{"model": "encoder-decoder audio transcriber", "dataset": "short read English sentences (LibriTTS-R)", "train_examples": 26041, "gain_aug_db": 6, "noise_aug": 0.002, "n_mels": 64, "hop_length": 160, "input": "log_mel", "spec_augment": false, "win_length": 400, "tokenizer": "word", "vocab_size": 5132, "encoder_arch": "wavenet", "encoder_norm": "batchnorm", "encoder_depths": [16], "encoder_kernel_size": 3, "encoder_stem": "single", "encoder_widths": [192], "fusion": "prefix", "decoder_width": 384, "decoder_layers": 12, "decoder_norm": "layernorm", "decoder_norm_position": "pre", "decoder_activation": "gelu", "decoder_mlp_ratio": 3, "decoder_head_dim": 32, "decoder_fused_qkv": true, "decoder_bias": "all", "decoder_qk_norm": true, "decoder_parallel_block": false, "decoder_inner_norm": false, "decoder_drop_path": 0.1, "decoder_positions": "rope", "decoder_prefix_bidirectional": true, "decoder_connector": "mlp", "decoder_tie_embeddings": false, "init": "trunc_normal_002", "residual_init": "zero_last", "optimizer": "soap", "beta2": 0.95, "lr": 0.0018, "beta1": 0.9, "shampoo_beta": 0.95, "eps": 1e-08, "precondition_frequency": 32, "max_precond_dim": 1024, "one_sided": true, "adamw_lr_other_params": 0.0013, "grad_clip": 3.0, "gradient_centralization": true, "steps": 3200, "batch_size": 64, "epochs": 7.9, "lr_schedule": "poly", "final_lr_fraction": 0.01, "warmup_steps": 160, "weight_decay": 0.2, "adamw_weight_decay_other_params": 0.01}
Rows from block 4 of the text decoder, named by matrix and row number. Rows with one number belong to one attention dimension. Each number is 500 + 50 x the weight over its row's rms, rounded and kept within 0 to 999. All counts start at 0. Numbers have three digits each. After the name is the row's rms in percent of the matrix's.
# q: attention query, key and value (stacked) (decoder.blocks.4.attn.qkv.weight, 1152x384, the q third), inputs 192-383
# k: attention query, key and value (stacked) (decoder.blocks.4.attn.qkv.weight, 1152x384, the k third), inputs 192-383
q.299 086:631500536448522444531515607486543510530546514491448453489519486523506540469595495404481426465457410476486496509526437529429513446547525562549438554549484477482444420465554519489521479636530412537512488591531489561610451547565521483562522521449497477468518411534525445518582442490497485515544378453540590486405455424526483556501475448493598499483443421599525459566577524450533533483525462527583389558391476506466504536552583414550540475505500470518528437543475524402570537451482464562570507436513480469546557491540407562478505500531517472523514533493515440598443503435422552482
q.300 085:469525452455483525492518583452569509491524491504495477481449503531508539505529570485481447559446534521522476419493472530521539530438427532522564458534542419443513512516521410502592505483484542480482483406532559524490594475477425483472488477522549487539565568507456618476464480542436476532462547441578447562506546459514584517577514525486570478536429474541502574511544384563412464576563540532494420445477442608432504444593503457472413568519425478475436456433453534485533451484507532441472576511608529425602671477488545500484530492533562422560406429453497487479565551542519510539
q.301 071:453492481497525534519514516530541495483494546496441522499520520472549463435532524501499411463574447535467494476562557495460492505545531561495483380495356485365575445398463508526392593571509556448464432477484455436384445498429487509442484485427533499492563472476451467520476546482445513367531538618486495544487540444483492523452524466596508447437601517539465514482535549547544426480473475511520558522506535488534531440472499578489552433515555502450519460518499470509478489549420512564506488458508407396485485393574375467565506484539456510654540560505516570536380479485474470467
q.302 100:452489494579471526459446535476489525501425553524504517406538437532609452493471479543397504499514422601414491442441517531461577497536556474396461461483533602444502482505502505494570520446545431447464412500545466570437569434475506576521460472431486354448574437554475493387542474496496481554529501474388523362495518427498579524530563570417440541538505452496522532456491524519515514523588487406527528498495547525465544440597522519512473510551441523448542411449524589484463452411463496566414481488549546499551535461476467551511512508498457505479417383525489438531594475573530528477
q.303 086:511560438555489467519461554391463494536482451512487511501522400546506481430541445477485487548423418452489470495436452482554497579578555468410567480465565482435497408531421487517551555346533461351566456501539472540519477494483512476426506495501516535456511508481484491501429462490449491526506447626531513478533456509486509472522459523500560506483469517504522470472464526442541472466525490511512500477535484562508516466528400503470482604533584501489535440527520456549520524583489483487483449531483467539525542496425424594555588481617491517402519427419440492598447503436478483525
q.304 099:573534464573473501552513476492490464501528401594527460477470404588560492552517388467504548479490522494480539387548371517437501542525472522487518577432600455508419479498410568559590407564518398511495510486460471532530465549455508469503360432432527534515486426567550526475485537443480584514502507463325603518478540523528427468492540561502581475476523462453458503516448550410534530533525467421510483449497500548529609562521526508504474504521436404544485454524407523501419593483433591519447430431461416524428433477483437553555495476618437531510532528496537459537492564515507480451
q.305 108:549556613502471529487592467566442507490532453544474546519503444507583457478446565462492496497557459531578442519552483484419488661459488521464509465549438468431472467504454606471478394531548537512561454483484521468492417507425535464461487506511514477542574474599555537476531579492561519465533432538556490542450490483490394381484424486550575487465473506530557497583474495465575535436487590532586520458441539528522489514499465565529349318474457518412503421502421512560528622530538509489454542498491501459548475467427491453511459500498428511471517552524524560425485547458506470465
q.306 107:596478529523460499526498511501527467481480557436420433474494504520504463436521418571475502513443561436489459407509560625538538489502422539523559540557511485492417454613543450492641512450568421425572444564581545457475501391466457455472492527534499464432483538375486472525504498433437519480499496547518415469663471516462509463494525569454419573486522477490522506420555523529473425555453439525448453491556455513449499500519494408513511609533479403512532492382492529520516498484454480533574499481593461467552586511404475477580577509534517525544404424511466455609486523576447485570
q.307 120:443522460567516554406518514513470425483509366496590484434468478475501424582376426445571478486564524522505529526514585468434511499547579474518516551472480466503630543509474435473473541437454519531496592540496542580542556504497585466533551480448478540631500427414569562438499519612499452443555551499488556512480616552531531563558449509490522576539548584472348524545483525503465557520477560425527479539511574470610441493494524434511484513607554587465463475482481497493466351402507490509482428519484422531488499431603521456450510487454529458425548467478465535453613484564501553512
q.308 131:457438437430564392591553491473542476616442536446466524501537580542532589425480504581530508547472449392531482517381515521605481449520515538453485445484417532569499511529564524471484529464571530454517464471564495525486506428527428523443481506492471550408525519505400563553454473468420456456636404505603439472578401493414487517498444553532394393464423492488526469392531528552529403480500421583557533504573499466443540605472525522508523577468525529564573487486496462515499520494563453552519499545424547437541595486541432487526549475440428556540550487469466481559460478494494447457
q.309 096:450527499437522435597451612531628510523457453499469539562520528515453561561567613497509511559459460466577430592427609460599541506536530454509485514478446449419524534539398414574438415455431565490490528447434477545525439494490541490505472542520433469493539542404471495509466481535498458451546461526519432448481448439491511524563475504605586425436552475519531569506484469445550553539559549551535475423502527457453497488427562471605428562462521482519437529480558530488483425492523466453517487562501532540571527512595577515540480576485571518537528541597403423539454528473565508490
q.310 097:603444521479495574483602543511567452507556548527408481556505542544529519500491491560503485439483498470487433352553518445459551516405490503490524575461535549548515556478593540492509450490526474465546451470574448462477532416496444487467398559543547437464489621499487464543556454539471415473498536470581421480548524541548564527512561515441427445450477483464474491462607530602380422549414455492476489569544524501385561517593390543552479531428459482467538496405520530531571532577504506473545440479553476416582484546508534544463466479535518526610556422488491493566461596511531467503
q.311 088:592426464469464514440482456406488509485524429420452465515503524644516479481476484508497554434554538515501481417459466353459501444509456438521408411456519511623533521457409492471475567448481515532496457508583537557491471535458519558569466548480598553471519482557476521616550448548458541442485459468485405503484464555574551535490542462550432466600520578492447444474500497543471484378454456463455544655525613461508489446535432479504450559417553575529537492519531487567505569591510449476527422491485501470541550482546496494512412537480537497532548541530382538561485516505590572454
q.312 093:459498471474603504541536570533581475525527456487504430535483443378501583476485483476537461499575505447540521512562553548511560416433504560482538461554442424439510520539390493451427360509566549494437464478461498508503469476483527492391477471570383495499532527539535538456498482525525428465569530496543539514475466538515521428521419482497573499399468439568438539573517560462599466427575554594464428476507560484545474501505479567577442540498433453420471488481530524444430582522483531475502441593488507477519451457471467469569469525530530421479591437485480459458488429398584537473
q.313 081:476375474508532539601524443559476435529512484454644491471508571433498406429550457585590554546540407414493533493524519601534510512489494490531441507455479462496423522507491548421441434666555505437476442562470524501459485479437416426511526558497496531553465469384477534465404395417412503422517449557461524585440469467531489437435559560474566505534483563444502520504537426549533518542483530520543469433501471485469425628443566447548512486529518484445502533545431486574532445576508488570512478443588479400560575516510414459536568605586492522455546501480619529448530442553522487522
q.314 073:579495428551489610442490590529349426424538462575549503505508493573515491568542529458453530475560471517485518506397444420431537600503441473477520525443467498568553479353492475512553488490501519589611476481489433518500491554495502458485434505488523570490541469436573489575509607608565490533463526509529529491566530497565482600557604523568475518410530539533471512533497568482489540462517562495524556478566565529432461441514470496509473444423529564522471600473476465518499498498439491461498415585494457549480404589542508469479578455511554469546477581468487474523401435582509454419
q.315 075:445461456500523483586422504449481532452444468479556470635527480539528550461520516496559643455533488518615571489504544480499526537506608514586421443522506519524460494592488475444466534438570553561598403485522496541563423565386536463479485591478525480471559535445470520557526477486454503589506428497503544568466398474523486499488447491515472440579406481560547479487527461526584491473405559556573489475589538483446487601467490356457606450471542551524535475543482529612479509532507475458533402544444511505499571573509443531523508638534520511428555559491488479601483498467597536542
q.316 081:480567489566447522448478560503474516460606420508531484539511419552535457468584460458572607437486416483525513465528502508512542511501437432595521556506609519491438407467505461528457524525543399461534518490545500480543453513487469423553495402541567550448436418563503488480489530413455506593481438499473497565454458503562537497506530445525508486604510490491576486498480460489491445432445455440456524520537464499426462615559448459524597483468463513555500504582455507493492529536501520534564496616500452462494509511493429562529482602603569525532573552542626499546462431554494538514
q.317 081:440440518559463478545559536476524553559432471523556549565456448450449435546444471516535459394418439455506479429529509596563482461492494495534412580505632418471470465558583525508443502532586466488452401541528597529502475400512469520496465487425538474502490490512474576484484439498384463495526481499501460481485473523528497474501518456450461504510476536473458475437486406477473509506439644508467569471494463572499447516508532431543543472538504451539523465417491552443486480536509545540499470406418442463481517603453503564453529484591541588527535549467581526485507528579451490537
q.318 081:472561503530432571491544576392538427500453457561489502431542509476503466545403446492471399548441484495413530422531506551473506494457538512398595585401507476613453462553467448520546543480545505435395515541565535551498499538505427389523501508458512469448576497504517546447455475456507502559469562501389450432464557508553445538555555566446580518479518497379458542411423535523466580578513539497419410512450488539498437418601517485492383491570513495548478568501449601460481433434480554430470524484526496512446415477469525501462450612635613547587526421447558542525481473586381471494
q.319 082:589412516500522486520469467498438476503601366494500524573477488466470460552517524526540506462449560502555510467526505478484479458538592528597481536537517507586502448532463540487493476659561463536645475471514496547534464591553499430530470556495562576431434579509524561553568553458442486500464503492448499504487435489526443583466532389587498482494473570528557484496587535482459490411450485450520474535480588465473534511498543390580471424413480539577507506605486464507491445464493511474554525478552543380514512536525485522436473542465499511446504568534486499491491547509548478527
q.320 163:543585572480461516512596580455486530463557511506396488591440529492386497534554604447445447467500544572526365493456547527490542479489494518538607478514513471463462552522512434483516571433481463537550482486583488424467518502572492507511461493568547418490483458508555538478534388553463476510368557423556441483529534488556556546601656514511507541513502427571477539449613505551432469556493619417442466515497407583457494495544439503530542502504422431563472488519513537481511506509393573468451525532450492512555438531501598486471487471538544486540426454498444505469413566563503545579
q.321 097:568541486435487604510578531571533504501453558462449405507502495501425509469473548605432491552396571365505487510428455549597509484532514462485650500563570429437509554589554481448491417519494512494541467452434505537511515559530414460416451533566473483537497449482412505581463560458448585551465489437550338452491501459452604454608513546485531547462572450492542402496504446535461464556484561456487404485506408591541489530509491420481483504419387422483465508418588484499467509541481521432511460517549547493477522474440494480536549562516505483586503467480588415432432552490465480569
q.322 109:510497458594482415524395576459493449556510551589489464493537419568451495542528390419548569513515506450447529483498595583539433547500555458530433502446538560437480419498408545433550548493471500406480464469542500568547441524424458454551499478509548504525483470558620468486479541417556536477585476436515564543489451460478491490528525486503489475445589466449471518596475696401484465510543465526481458507514483544517512469566504524567470519498422443480478436484516439417528485487549523533548470539479616580439566555364453561489411612612476541440563518409423438539541467428429594425
q.323 119:443422452524504442482479448494476502516417530529587471377542537557465505481353465487502504492577540471454507473506520444550471531582598441434525575421561538534569506452535485560464469487369586565448439535424463511564498515489515512550562504472515490589477478488416533547450659511561538499537471494482468442426530529496520460520445480464469548446641544509421443532399424481494513412451461431573563470449549520530496539458432482511464505454527516479500516511547511481411450492550535461364493526537438578463495447547573427463477527510470524507520549489506489443511530497538559443
q.324 116:437550490527391602485485505590490505450504449552485482488509502492524453538446539498519493451656412557434506512555534412390499574507507501424480523485529532451567586478496506459409509441409567557517499493407490609475505546436519517507519512484516424564565480537544600483515540565524514509377514438542604474408558495490557547558438503504533540473536525387495511563492485467450571459439576402429515521467489499616486407484535503529423468516477537470510357505496556575504513464481514518408432476528560565504420505525581492468490537466454535450475471511472486450538477512617499440
q.325 130:519419516467588523533596508530575456519547436455413488606478564520478509545568536517462531513394503556475440448501499542432550426426377561519520439503493529533444472538487480582569550542632400529567458513561550493421550390563489529445485518451496502439501626444499493443487400512492412532546512476458461557544529448531442476490549544448392365443372429528501573456552531555460453620555537586468473504506496485437513478529536535582411507556460498460554535476433521477543534475432486573509518526574560482563508517491566499482556496547455509589553496499561538501540545574460453532
q.326 084:568494468537519581499513529528566411528507495473522480562474519499498475507503550418485514494454455653518467521476578520481489524456596468544490408498493565480421393539506409551623572465565533494558412555573454466432501572504507486433461509606549464512544536541505420464519464486503455494500563452484490520505367470530487457438604514446417498431451544596536509471602641560500449590470474432507434545587516516391450433555526572532504499537525486454364425434526569626498543472459432564540470533532489405591537457471519445497527483493446464469526392555448486471435514462570516515
q.327 081:447476418547553540528516505509545523493560530553479533522448524514443485567501471436448493496491364541540487535507517536556520526496573567564536444446475435633428530416563561629544516513446500481588552403523519457474607467497454449541544528486540525465483572411454484558488499498491517470426543492472479528488611518521429546519481418477464482517593551430463492483541448552452432456457523365521533511429437533507425511556590500464439529559548513547505469526491550520617527496382462477460542486607538544527428466530571527470518565524430573443557476563610472481537480495509545519
q.328 089:436456497528409491467451507420451360495504425541546343436475495523487460515498384575484595420582587602568630494557510422575522443493493564539435524489539520596621374445494556601557531473544472541383570547458551490585448541507504505503554498510453532477444459430497510525514532601505506538503549511426522535581545508536464536461419553465464470507470470477498448495453490483512515480482427509487449476535585471532505576488459419474538515535572508430530516446435526549499446544501415476565515486495424520458505529513513508509513475522532470572558517499511487545600492479482488441
q.329 093:453433468517460527499482502463576465536537436526425455519499538489533505552546539553543554428532537612561527502531598487503488454395622606551475500471426507528524491553431477586504580453502613492486511560522568542475452443500557559490571459420468521495504555399529473483547487542523500435529551481541512551491472451488409550484471508526440488473501474486457589474538608582501606553503531526500555427508474426490493510463601538446405479537605507436465454575371542537554491481432459465500498431498477563510485464472490541501503450470482464531559488598504550522584495450463576561
q.330 086:432439450581561515479469483401530546443512468536504457494476539494561495452497520492529489457520484504451575447434488547507468481475482456561469454397503457602487473508482558515537532532544479445591395518489562503518450453642491538501506500388527572486488497469477566542443445466415440564482396554478507514449500516532537531452467485485479463530452537550489488405556480543537460411521531548614621490572461605436537459563544429472392458518543438516528399563509509501517538568494494565471468549460479479541430480546454526558518425459548586550545616602515481482464471491485551490
q.331 081:484496441479594461468402498454449512555462514531518536534529438561534494429522449510467541526519475474501552519488439484460535486598455489458446541477421521495487472549551523547558502528508443439449539533506410542555443454495484490574460507567457460464511430521447489485510532513539467493505419536552572495493454458441441563551509427494544482487480469512575537576443597555563453594508479441491477554450557549515530572418418463502582607492538465551504587563554442535474615476546520474584491535441576404424478517445437567504483551542454548559512445445424367545452501461496450428
q.332 075:394412478466476519455430508520460567486435472510535554450509509544512500531580513508428564389471488554443515515488666561439595488578439455510528491471503509455450404424465489608543542425522579575422502477397509510436572468491534526504481404542519422529522473502503520395476551584540495526482485515442497482492503466509532538549496496472574432500474497501481515550461464472484574531499424495483418520430542525488486516555526532484509420565478612450529516438507554568542448425533564470593506478596501497442474509504533528486548485473532509498550415506567446383546500460510554462
k.299 082:483465493521491579528458485535398555489475448519488500550441553519502497581491441391456530488511571481507450525568566570490442542475497445488503453522529440627526452374568426660531495427560552516519543429469542484432515447479546539544508599439502545490462555474512632547457567471530450471455536477497532511393496592555502490507445417469480430547452587455565475503433520459449560498475587503564489483473425409468445480476478432483523497523592532575564487567579435477483493594483480513582515524545544491418534536481434393499506540408545502443599546545556585450561521529436549413
k.300 090:516541566584489498560434460586493470488556447512428529536380380476448494491593477510398501447435557529538502534537539498450501511503575419525509502492506511488520564493515384585535419570577451482499500406512491452484552442483564524513426506508443506469361502511587559497560499447531471459516491554499483477488514553540542499483460544421535412578502544472488506523435409483527550505574629481492454470540538519422494560450497453499441458493521523476610486558509464495528438443538524482510496510571591495548510472543631508538465525493486419436527523525465495591494538536486499529
k.301 072:527559519480565372516440513506518471543492494607527419506433457480511539445460522548542546540570459480525580471451403456474461489588436508635510518507557481463485510451409506554560506536502484538458589507512563575534496528512526387485603485531504439538452475557479432583539534375528436481551444462558542477423499499523434491451541541426493480487606496507513503488494506479535439479427471466582554592508474476494558570544388439587584495491397545528437475487490537446483505488478548555514479346449486574407466527338494506462495514547527438518481490513575496514567531423570560451
k.302 091:506549581364563414509400478441465550532523369521483544505424440515498523487451489520423487538533550534486571518541525526443467387462419534525498473503426539580478487502540494562553541495518514553437483484506473574466462489541514578547503484405434557534495587536559548489487415560469409545601491605506472536513398383506549516519563432489535401547498439443444486481456572478392467478521555554457488615549483525418533574498471525519528508491497455629552590488438504416417545529455447525503514451483496504482539522513545539497549438502523494515455468552449529512490571559597484490
k.303 087:505542563492411478452517480547582525462378510545504410550471488454493381520376529498531391495537562544437531471553460519444507479513371509537495489517413553538541463511513494490514522555400424526446508473526494568460471573505487521486424457428429455570511596533552499432521544446493530543528547495446470465559453454453460439507440438509502521498571474521543491486413429554447497518564519516467461611508533575514439465562516445615526524538512425491463564453470555387495559566431487560571503480513461476556465492517515457496451432549443535462480427494487468497604603658612503496
k.304 105:374442430539489547608502573508417545609495494538516537462551538469505433474427541499560495651524494454481493503535568572537505506367528549493408531414485542430523440478402449434405487549501564568441464514523534597531489502396494562529503519512500445536494485433463498519474546501501443509483476551528486569474498605500510476542418483477552586473551454463461553591476519535461537601581559546557556477517488460561322441530528454555499443577506467364507413542583441444439446489528415559455491519465566511502552493516485442435514621540503483480547466507533462423503431464509563496
k.305 100:501490430529564516494567471529478522512593483412606481430547482578533578584514521445572432542517478467532443586382437521527512548503471523428604543453442594460575507521472562487401410495478593522532478504415419581514457526493518474512489444437515539529437509543512600508459538610548462461526571606572457498439519552542517475537527550608557456464514462525426490477488539466570513483513563590464484433465530528561474506431490556543428451524573559507506614503557476559570518421506573603528549525580507549462472513450531560521576561443442414442578579504564529516523494548592489424
k.306 116:560524486549541427486475560492496510424655515532399546624472428526525564541570468511480554433580456452593467557519501479448496432488570456503545509516445484527417525453509485594615531451568497458534533501548489510472552473544480477487527476465568546427505502433476501452550414528455491545530542405476522533531552452474508539469612538519436436517474447484418541437497610546529519509536449475423492459546410522436571482528531551380422529490459560570527557517460513525556506491418595487576450529490572477465455463510570535569497468490515466543531468536411583471484576566453514512
k.307 108:593512565431608550481547484461520434515500471454511405495505539433464485541467572479503484501550545510498559426515448451517507466466447596504552474512490538504493534594481555410486482492611453511504509503523510496479486416581486478510487444438509503407402534546558496374568482568551410424657515576386453571504480531477363420490482487428473457520454572598440512526470485526580400518528504498478462589488586513471456577528500538553462525512491482494613511543470571519472541466464519546462550570563503491510554477402493459539495433493510528544425404517547458528462495489617510527
k.308 149:526493582531466394522551459396479443476511478508469453442445512447479518514417490531494434452515466529461482440516434454527492507564457489501566520477444447596470462567607579512449518539575411429440493541515545425509497387550437501508479453555467406431495436556537544552566462515474452554616519595412502525532538532481477480527534559473438430483395453472456506520492501504503480555460506467585540525511480618449517545516481491409426457499458449504598461462485461434567544486470535511524531476469493503502525489359514552499447428507447566548489436460559385535464475579464470538
k.309 097:444548404584519507562495518499605567451466442542516630569456484474484510515554502459480526440519496559524476511487482518476434538454509506559561571521549471565545619480475440623490463500450480496520489443502564490515449587428545465490496442541499566560467363530428459483450497542493516535436511441466475477504567517544569517469505446540567509582597471420557505447418395575529512557532512462423563457492395495489521485482497495484489529480507538590484580606459517505492486495380529440445539542548439483526445356647541472531467550563522520477472500603593640532448629584411513461
k.310 094:542535583494538464442498456459543481563434504465535535483508572444573466474464544637507390501579503403392467503575415509503513448594426596488516487478416558522475538558603611512522543510604421485484492518538504482470569400610452462518444482474495460402544513538372508455516408480517445504585546599466521505585506436450458466454476527517452509491415521476444459502445489586458426531438450526477470560476524530467492540536501506452551589478500465503597508451494558456562511459462490526490547488445452454491504503524475487520518525486461553609400464437507500540533482519569523555
k.311 087:508582490595372421543530640531434541475519481533525519450482438504510437544452467491499491462539427509480506514579485533500368506544617576490457603445467464455544464519460518487479487465461530482558491436455500590529489465405447488558520517609521428496491491518481507560440555419462511494485477458506570437394514499492455531538530481540461576459497423405462448533382539385502516439463554519498563453525412458597491472599515462503524468531409448533509446478524469422534456435471498621471464475466400524486435483454490574452478574569438541448569494430474486443568518559444523456
k.312 083:539507516550405529531514502502500471510496599537520471438517435473541474481474475431559420447455501545498444486523598624493589507523621455522572510408566459475542468516466477426579422456430501500528535471536531496561523533437519421472471517567517410502526609483461472583525544471588564500470557556456484501519561514496567505530553564430432593477593459507466502506522470441489527532617456447568484529492413511449439433538550461507483418532401516424444421478558470460492502570496535552469450440460457455472448464455564487542489448544572422521492531501447470511529557523507523475
k.313 073:342503495562499440513497518535527499552425510551581383531506523504484458506398583455510500411472563570512616460487539551590474462475375512577515498525578471526552495452481482546467482512527522511516582511477557444521541532454500444528554528487475541525458463416505578497421588494510570481439459498523494496512535454467469431548412450498519477557537517532592469428416383503581519416445520396496467477417546491565476519548481478526552547504516554460461502398486622495409530600466525405512526499567468538465416446537488517503443574476551504440567508578631515430517522524552523451
k.314 073:469512544592489468519447587543499456522524468549527481524534491480493530482505429511539639492558370511569549450464422499522495434462597525606498526471537426483533607509467485464402508574502492540476491582497575513583377555486494401534565508526534448520525328532472480552522435483431517472601439498557482451506536561536459481488514574502567570533586460439543495506476468484527553490458539509547478540540452477513381530463538389528478459477499568401522364468402518552558458500496571453569471477500499508465465560452503527489474564585510587557542502559525539422501514462486561501
k.315 073:436563459545463528556566558523496481501456572503553344442509461541533470555456493470572485415510490603508533445515497500539478434523473489514568552553555500525540466419369521472423429472440495445607459560489482527549456526495436461564490522606622528610464381474469498531402504469596518497421471475508476443479571560512477555529487544453474551498549515471417474485442492467384534518461506521473537504507509518507519486448484483524540489514512473481437518357472592516460551512455502543474419501551401490464521478395576517585485522530448512499591494404585512488500521457470586465
k.316 073:518567435538508513497457518512558448476457486514529437465524497534489413462426504535517405457467506510436566464510444538577495479519457492496586537454457547516567454521480553558478463435435517476463464493488498536521568605504542503504499540441529522590498482554443497483527536517570531510490503442408474498456632575569431506477513455461533472525548486481465528419393444543579608476492537569404600583352614517520549445554558516474550433546544610484470525537519598500470495455384495496487511520603555523394423538506469509476547493494481531615583459530542585492453572519491549475
k.317 081:470598478421548590507474524565611544456476540522513477442576512490493443592468513499483479569465538551508464460456523540471431481554399560495599490513494513469457518507459472487514442498426522500460536511471413460431600548463494472509437491516503565578506589501439457447517587503561540497478483451567544529454590484508520454480505469461503511498594564482521540499457492621504603492599436534465503529442490489553491441470617509482500556520545528517474622546538537448460485455410541536480484460553503471432475496548566516493552532371518453500447452522575554519574590509506537508
k.318 080:612507563515482490557417498476460470545524457497465581422489487449474484494575491500449454437481541445331542511545515584483459510528391488485477484453478555460536455489599484551521487545550459498469491506575557566506601462511406602557393517481400467476505471508494493510556410484541448527628463543513548477472475427470538418452429491433518514543453490467414491539484549457526467480624584517514425627531506546507444523554565373467583545475460367502556392495466457480499491465468424572472493477523485440474546476598444494518514560591419552505456459480417460566451473467557494553
k.319 072:421509447573462486553492514540450448501483484517594506484540529510474519452447567442583552515494461549536546444502504553498457441517475450639515592486626493513534550510519518508438428497516572515507449588495449405486541436422502526555465563485611454535440390494407491561386547513473492497445454463532521454493487499589440477490551507495632495509527553500526513407566444495522463504501551489519553522550575357479457470452579471405497511523573557477494479467479498571553507457514485501528496521480491500534571535411464447493442554505497442571502619607550449501333559492531597433
k.320 133:545464487409588426505460531442639457440436495446506543656460529487503499441554490529594554433457476561495581399523492468476536450527436466567477443566504489427439527546412461493531491502509477457497497495529497515469425496521467460532503453520541492447443573527422434480537446460437514501543512492450501549542352470533450516406521443502432468514518533629491538479471444528650450499549392564532520539444508412459547512537515531482472479430513496493508553487471691554511548510504483463597509526557515496566560501414463580592388465575579559587490554532507470573547445400556510486
k.321 130:405435418511647458541530573457590477573468378503445524543417522485530509471576534516592467586476427559555502487459520562517565394439582521548473527529440579565422504520435481523560594441471485401536521481565523447455518461533576474494552512393545485435547562406469493425522420463443436472491490559577491546538557514540464534478506491526485508498466512535388618445574601518551503533589490529485573421468549455464527438561526566487453594562593543572533579559555458466569469410494513432477576524551543487478535474476525554434529534483522502548498495483484617539493557482496504472
k.322 099:490565500447457583466523501547502407439561436371499493490528496492520526550405519629480571407476515496535481430504420415453487544482482592515555540509476553562519581574506556484440513513562396530536477519503449420521528491506559500469492521537540519451412483520500545550502460606538441528547488528471439491527508446495483507488585528513467452498462435458460416484516441570475445484396497477426427532630514492432550502519428465522460532372516426531509486440522442534518535463417504533491553547584435482529506477463508504498471434454496487614429512478584463565508606578480469544
k.323 104:435511436585477558433571425597525509521488475466617454420539540431548476466473481559520519491538443506459440535469513498568438592570527450447531513469532497454439569487488506443441428433449566492581435546436419478473538518412489475445519495523458592464480414517484472444423503564552545454441489596559500503554428515433515488426469527439553552531538513450530493517453519539532569463565542501572545437487499525492493593401545539475497529453460460535442537480547490537572482551516512513431512527398391506487512467484483475549594483387440465455561540419491542482474474481551498506
k.324 101:432497502550584582486479486522451534483428420518655500470457494457497382466484551487507552543617545544425589482494578581522477540461517411508474487513519553467498550446383465529555458529445463481527510451558499457500505586502608404429513523433525542521490422471470406488492549415573567436441450494451580501521549529496494502473477486401477578487543575526522520426534452548520538504560481436521551496466554403569409478418586476512595536546539490498407493515514541546490456547578456486437470489568427474469461386528395495458461554460528491511446521588582521513502541509522457472
k.325 125:568518550523422587510488600431539477460573519460463425522531535442435512596468479527520515461444534534589508535565536500518463515471474499505560524490533510474576500552501420479491429490536532503383464518416521433518497341482491529527452497556449475458456426434484650522470536556451489565472527508508408515459552479510585503531488539486525543524459434456468523550495515561520501492519580521497405497509514530455474485552492446524460539539537436406636528548528479511567443529481449485479600587480501516597497400541580416523465556567514514445467506480507512489539571464514579489
k.326 081:566524563463371446555547525544428448527497498489474511493459359482525570545439479498428470523536477498516557491502414570586487540523527526488509470504493439478475442440506485487497435545533465518529468434502558440502534398445498541481472419579506553493410515517615521533514554456511434527569509504552604567436642472459532435480467530455545494512478481439393463525476497515574503464604543540524447523538553551478450402454461534464469411505461474463533363443481383435503525527494493597470524531481508457470478398444517525546479487523532463531511458452496451582486518490389495460
k.327 091:502522407478521487565577595493525432521500529485486527586488542483560561467480495589542477426527481440565439610523563549465487522540574423439530578477583508611501482476485547519509434422565508523486495578438479441528520364479523515510483431568538467426560436453386560510466502492517555555494516506552446406487467479490555477556471525478535467438418481471515503483481499560544528458447461537496548405489392457506493463516493447494409525439505467520610588502589395534553408531554536546443551567423444455521598453520540454455483581474469512502482578501508538486508631537515502443
k.328 086:506540420502572548547518571583521586484488470525492448444489542519434520522515486449572554500574558469523478533553452527464448524469571496563566499474578528520469482433452470541511462522461527533503535485452489515457458525436442550499500516489497562557489467549515495410482537452502532518504436480584460485457556518540534503503450454478565510591552581438517469566463462490481541447483536520449483562429467455526487530530502565476515568582549545522447512608436434555525433579515420402383492535515518556483470434602580456511523495553466590555491500482673601474480508479527572470
k.329 101:536533489554568616565595504551541471507437463415518487513466515468408547415450516519533484574495505536587540574427556519538534443492461451459546494545535492524467571516446448464438488477531489495564444466500479511497466485487526524448488543501462474439495387469430546468447488536486420583462460457525480477476504485447554448509442513405590489504487424529503470426558429567534492503503571485472502543540608555525431531522523443483470549470462467509560535494581505568501571556506456522462541631542501465541574466485511409614581568506467441453520503543519565539487606542557442480
k.330 087:457525446447559406548517527470442534568497561457480550470481497557508529496487528566502534554431533458606388576536607564496460487515589426482552494526488474579545460521498446495471466492538569524501476541461480511638559548521360461463526492597488504442413536467462562535457577512494566555550455519574418407508407476518463524546573508492450458517449448502546526505458608534542476496445544573534417455583472470492408552467475465516437470568506553503504623444607442534404502421529553499550544450411425499528585606520572411468512463524501477432520506475484498468543469488432491484
k.331 093:522629505478411446452485538510452438494515562576415481443450442513560413531477473480412533520540500531429561431479441398440509527521545591607514533496418434521523525474462502440525512479378468518502589553506543521569456604535477488557589524511518472564494445620562437484473480477516672487495507418491439522494509533556510547490512522489470609545602493446470541510496491480400487473470508439516461555517428487551447466542453491583570488483481546529426444470450528493440425494464528486471489403478445521464395505533464533504440458489533555572450521497524505412498448538509569566
k.332 073:501513501503494483546508443524529508552382537459537458504390456464579463467459510536512527473400547536591621567522453514526532459431573484564506495548501473578588495539414517450500474451522477543485438535473587466530501529504475494492475541451451583519597458488466547545472515434396524501476516456461421598584476572450469525481415477509532570459523460552648476492444340563435568473505533495571532473526395539468555540509528444500414511457505405507490528464421571497499487521549567434504513516442485480533480438531545504531475524514577498543454545522508513435500556509518571526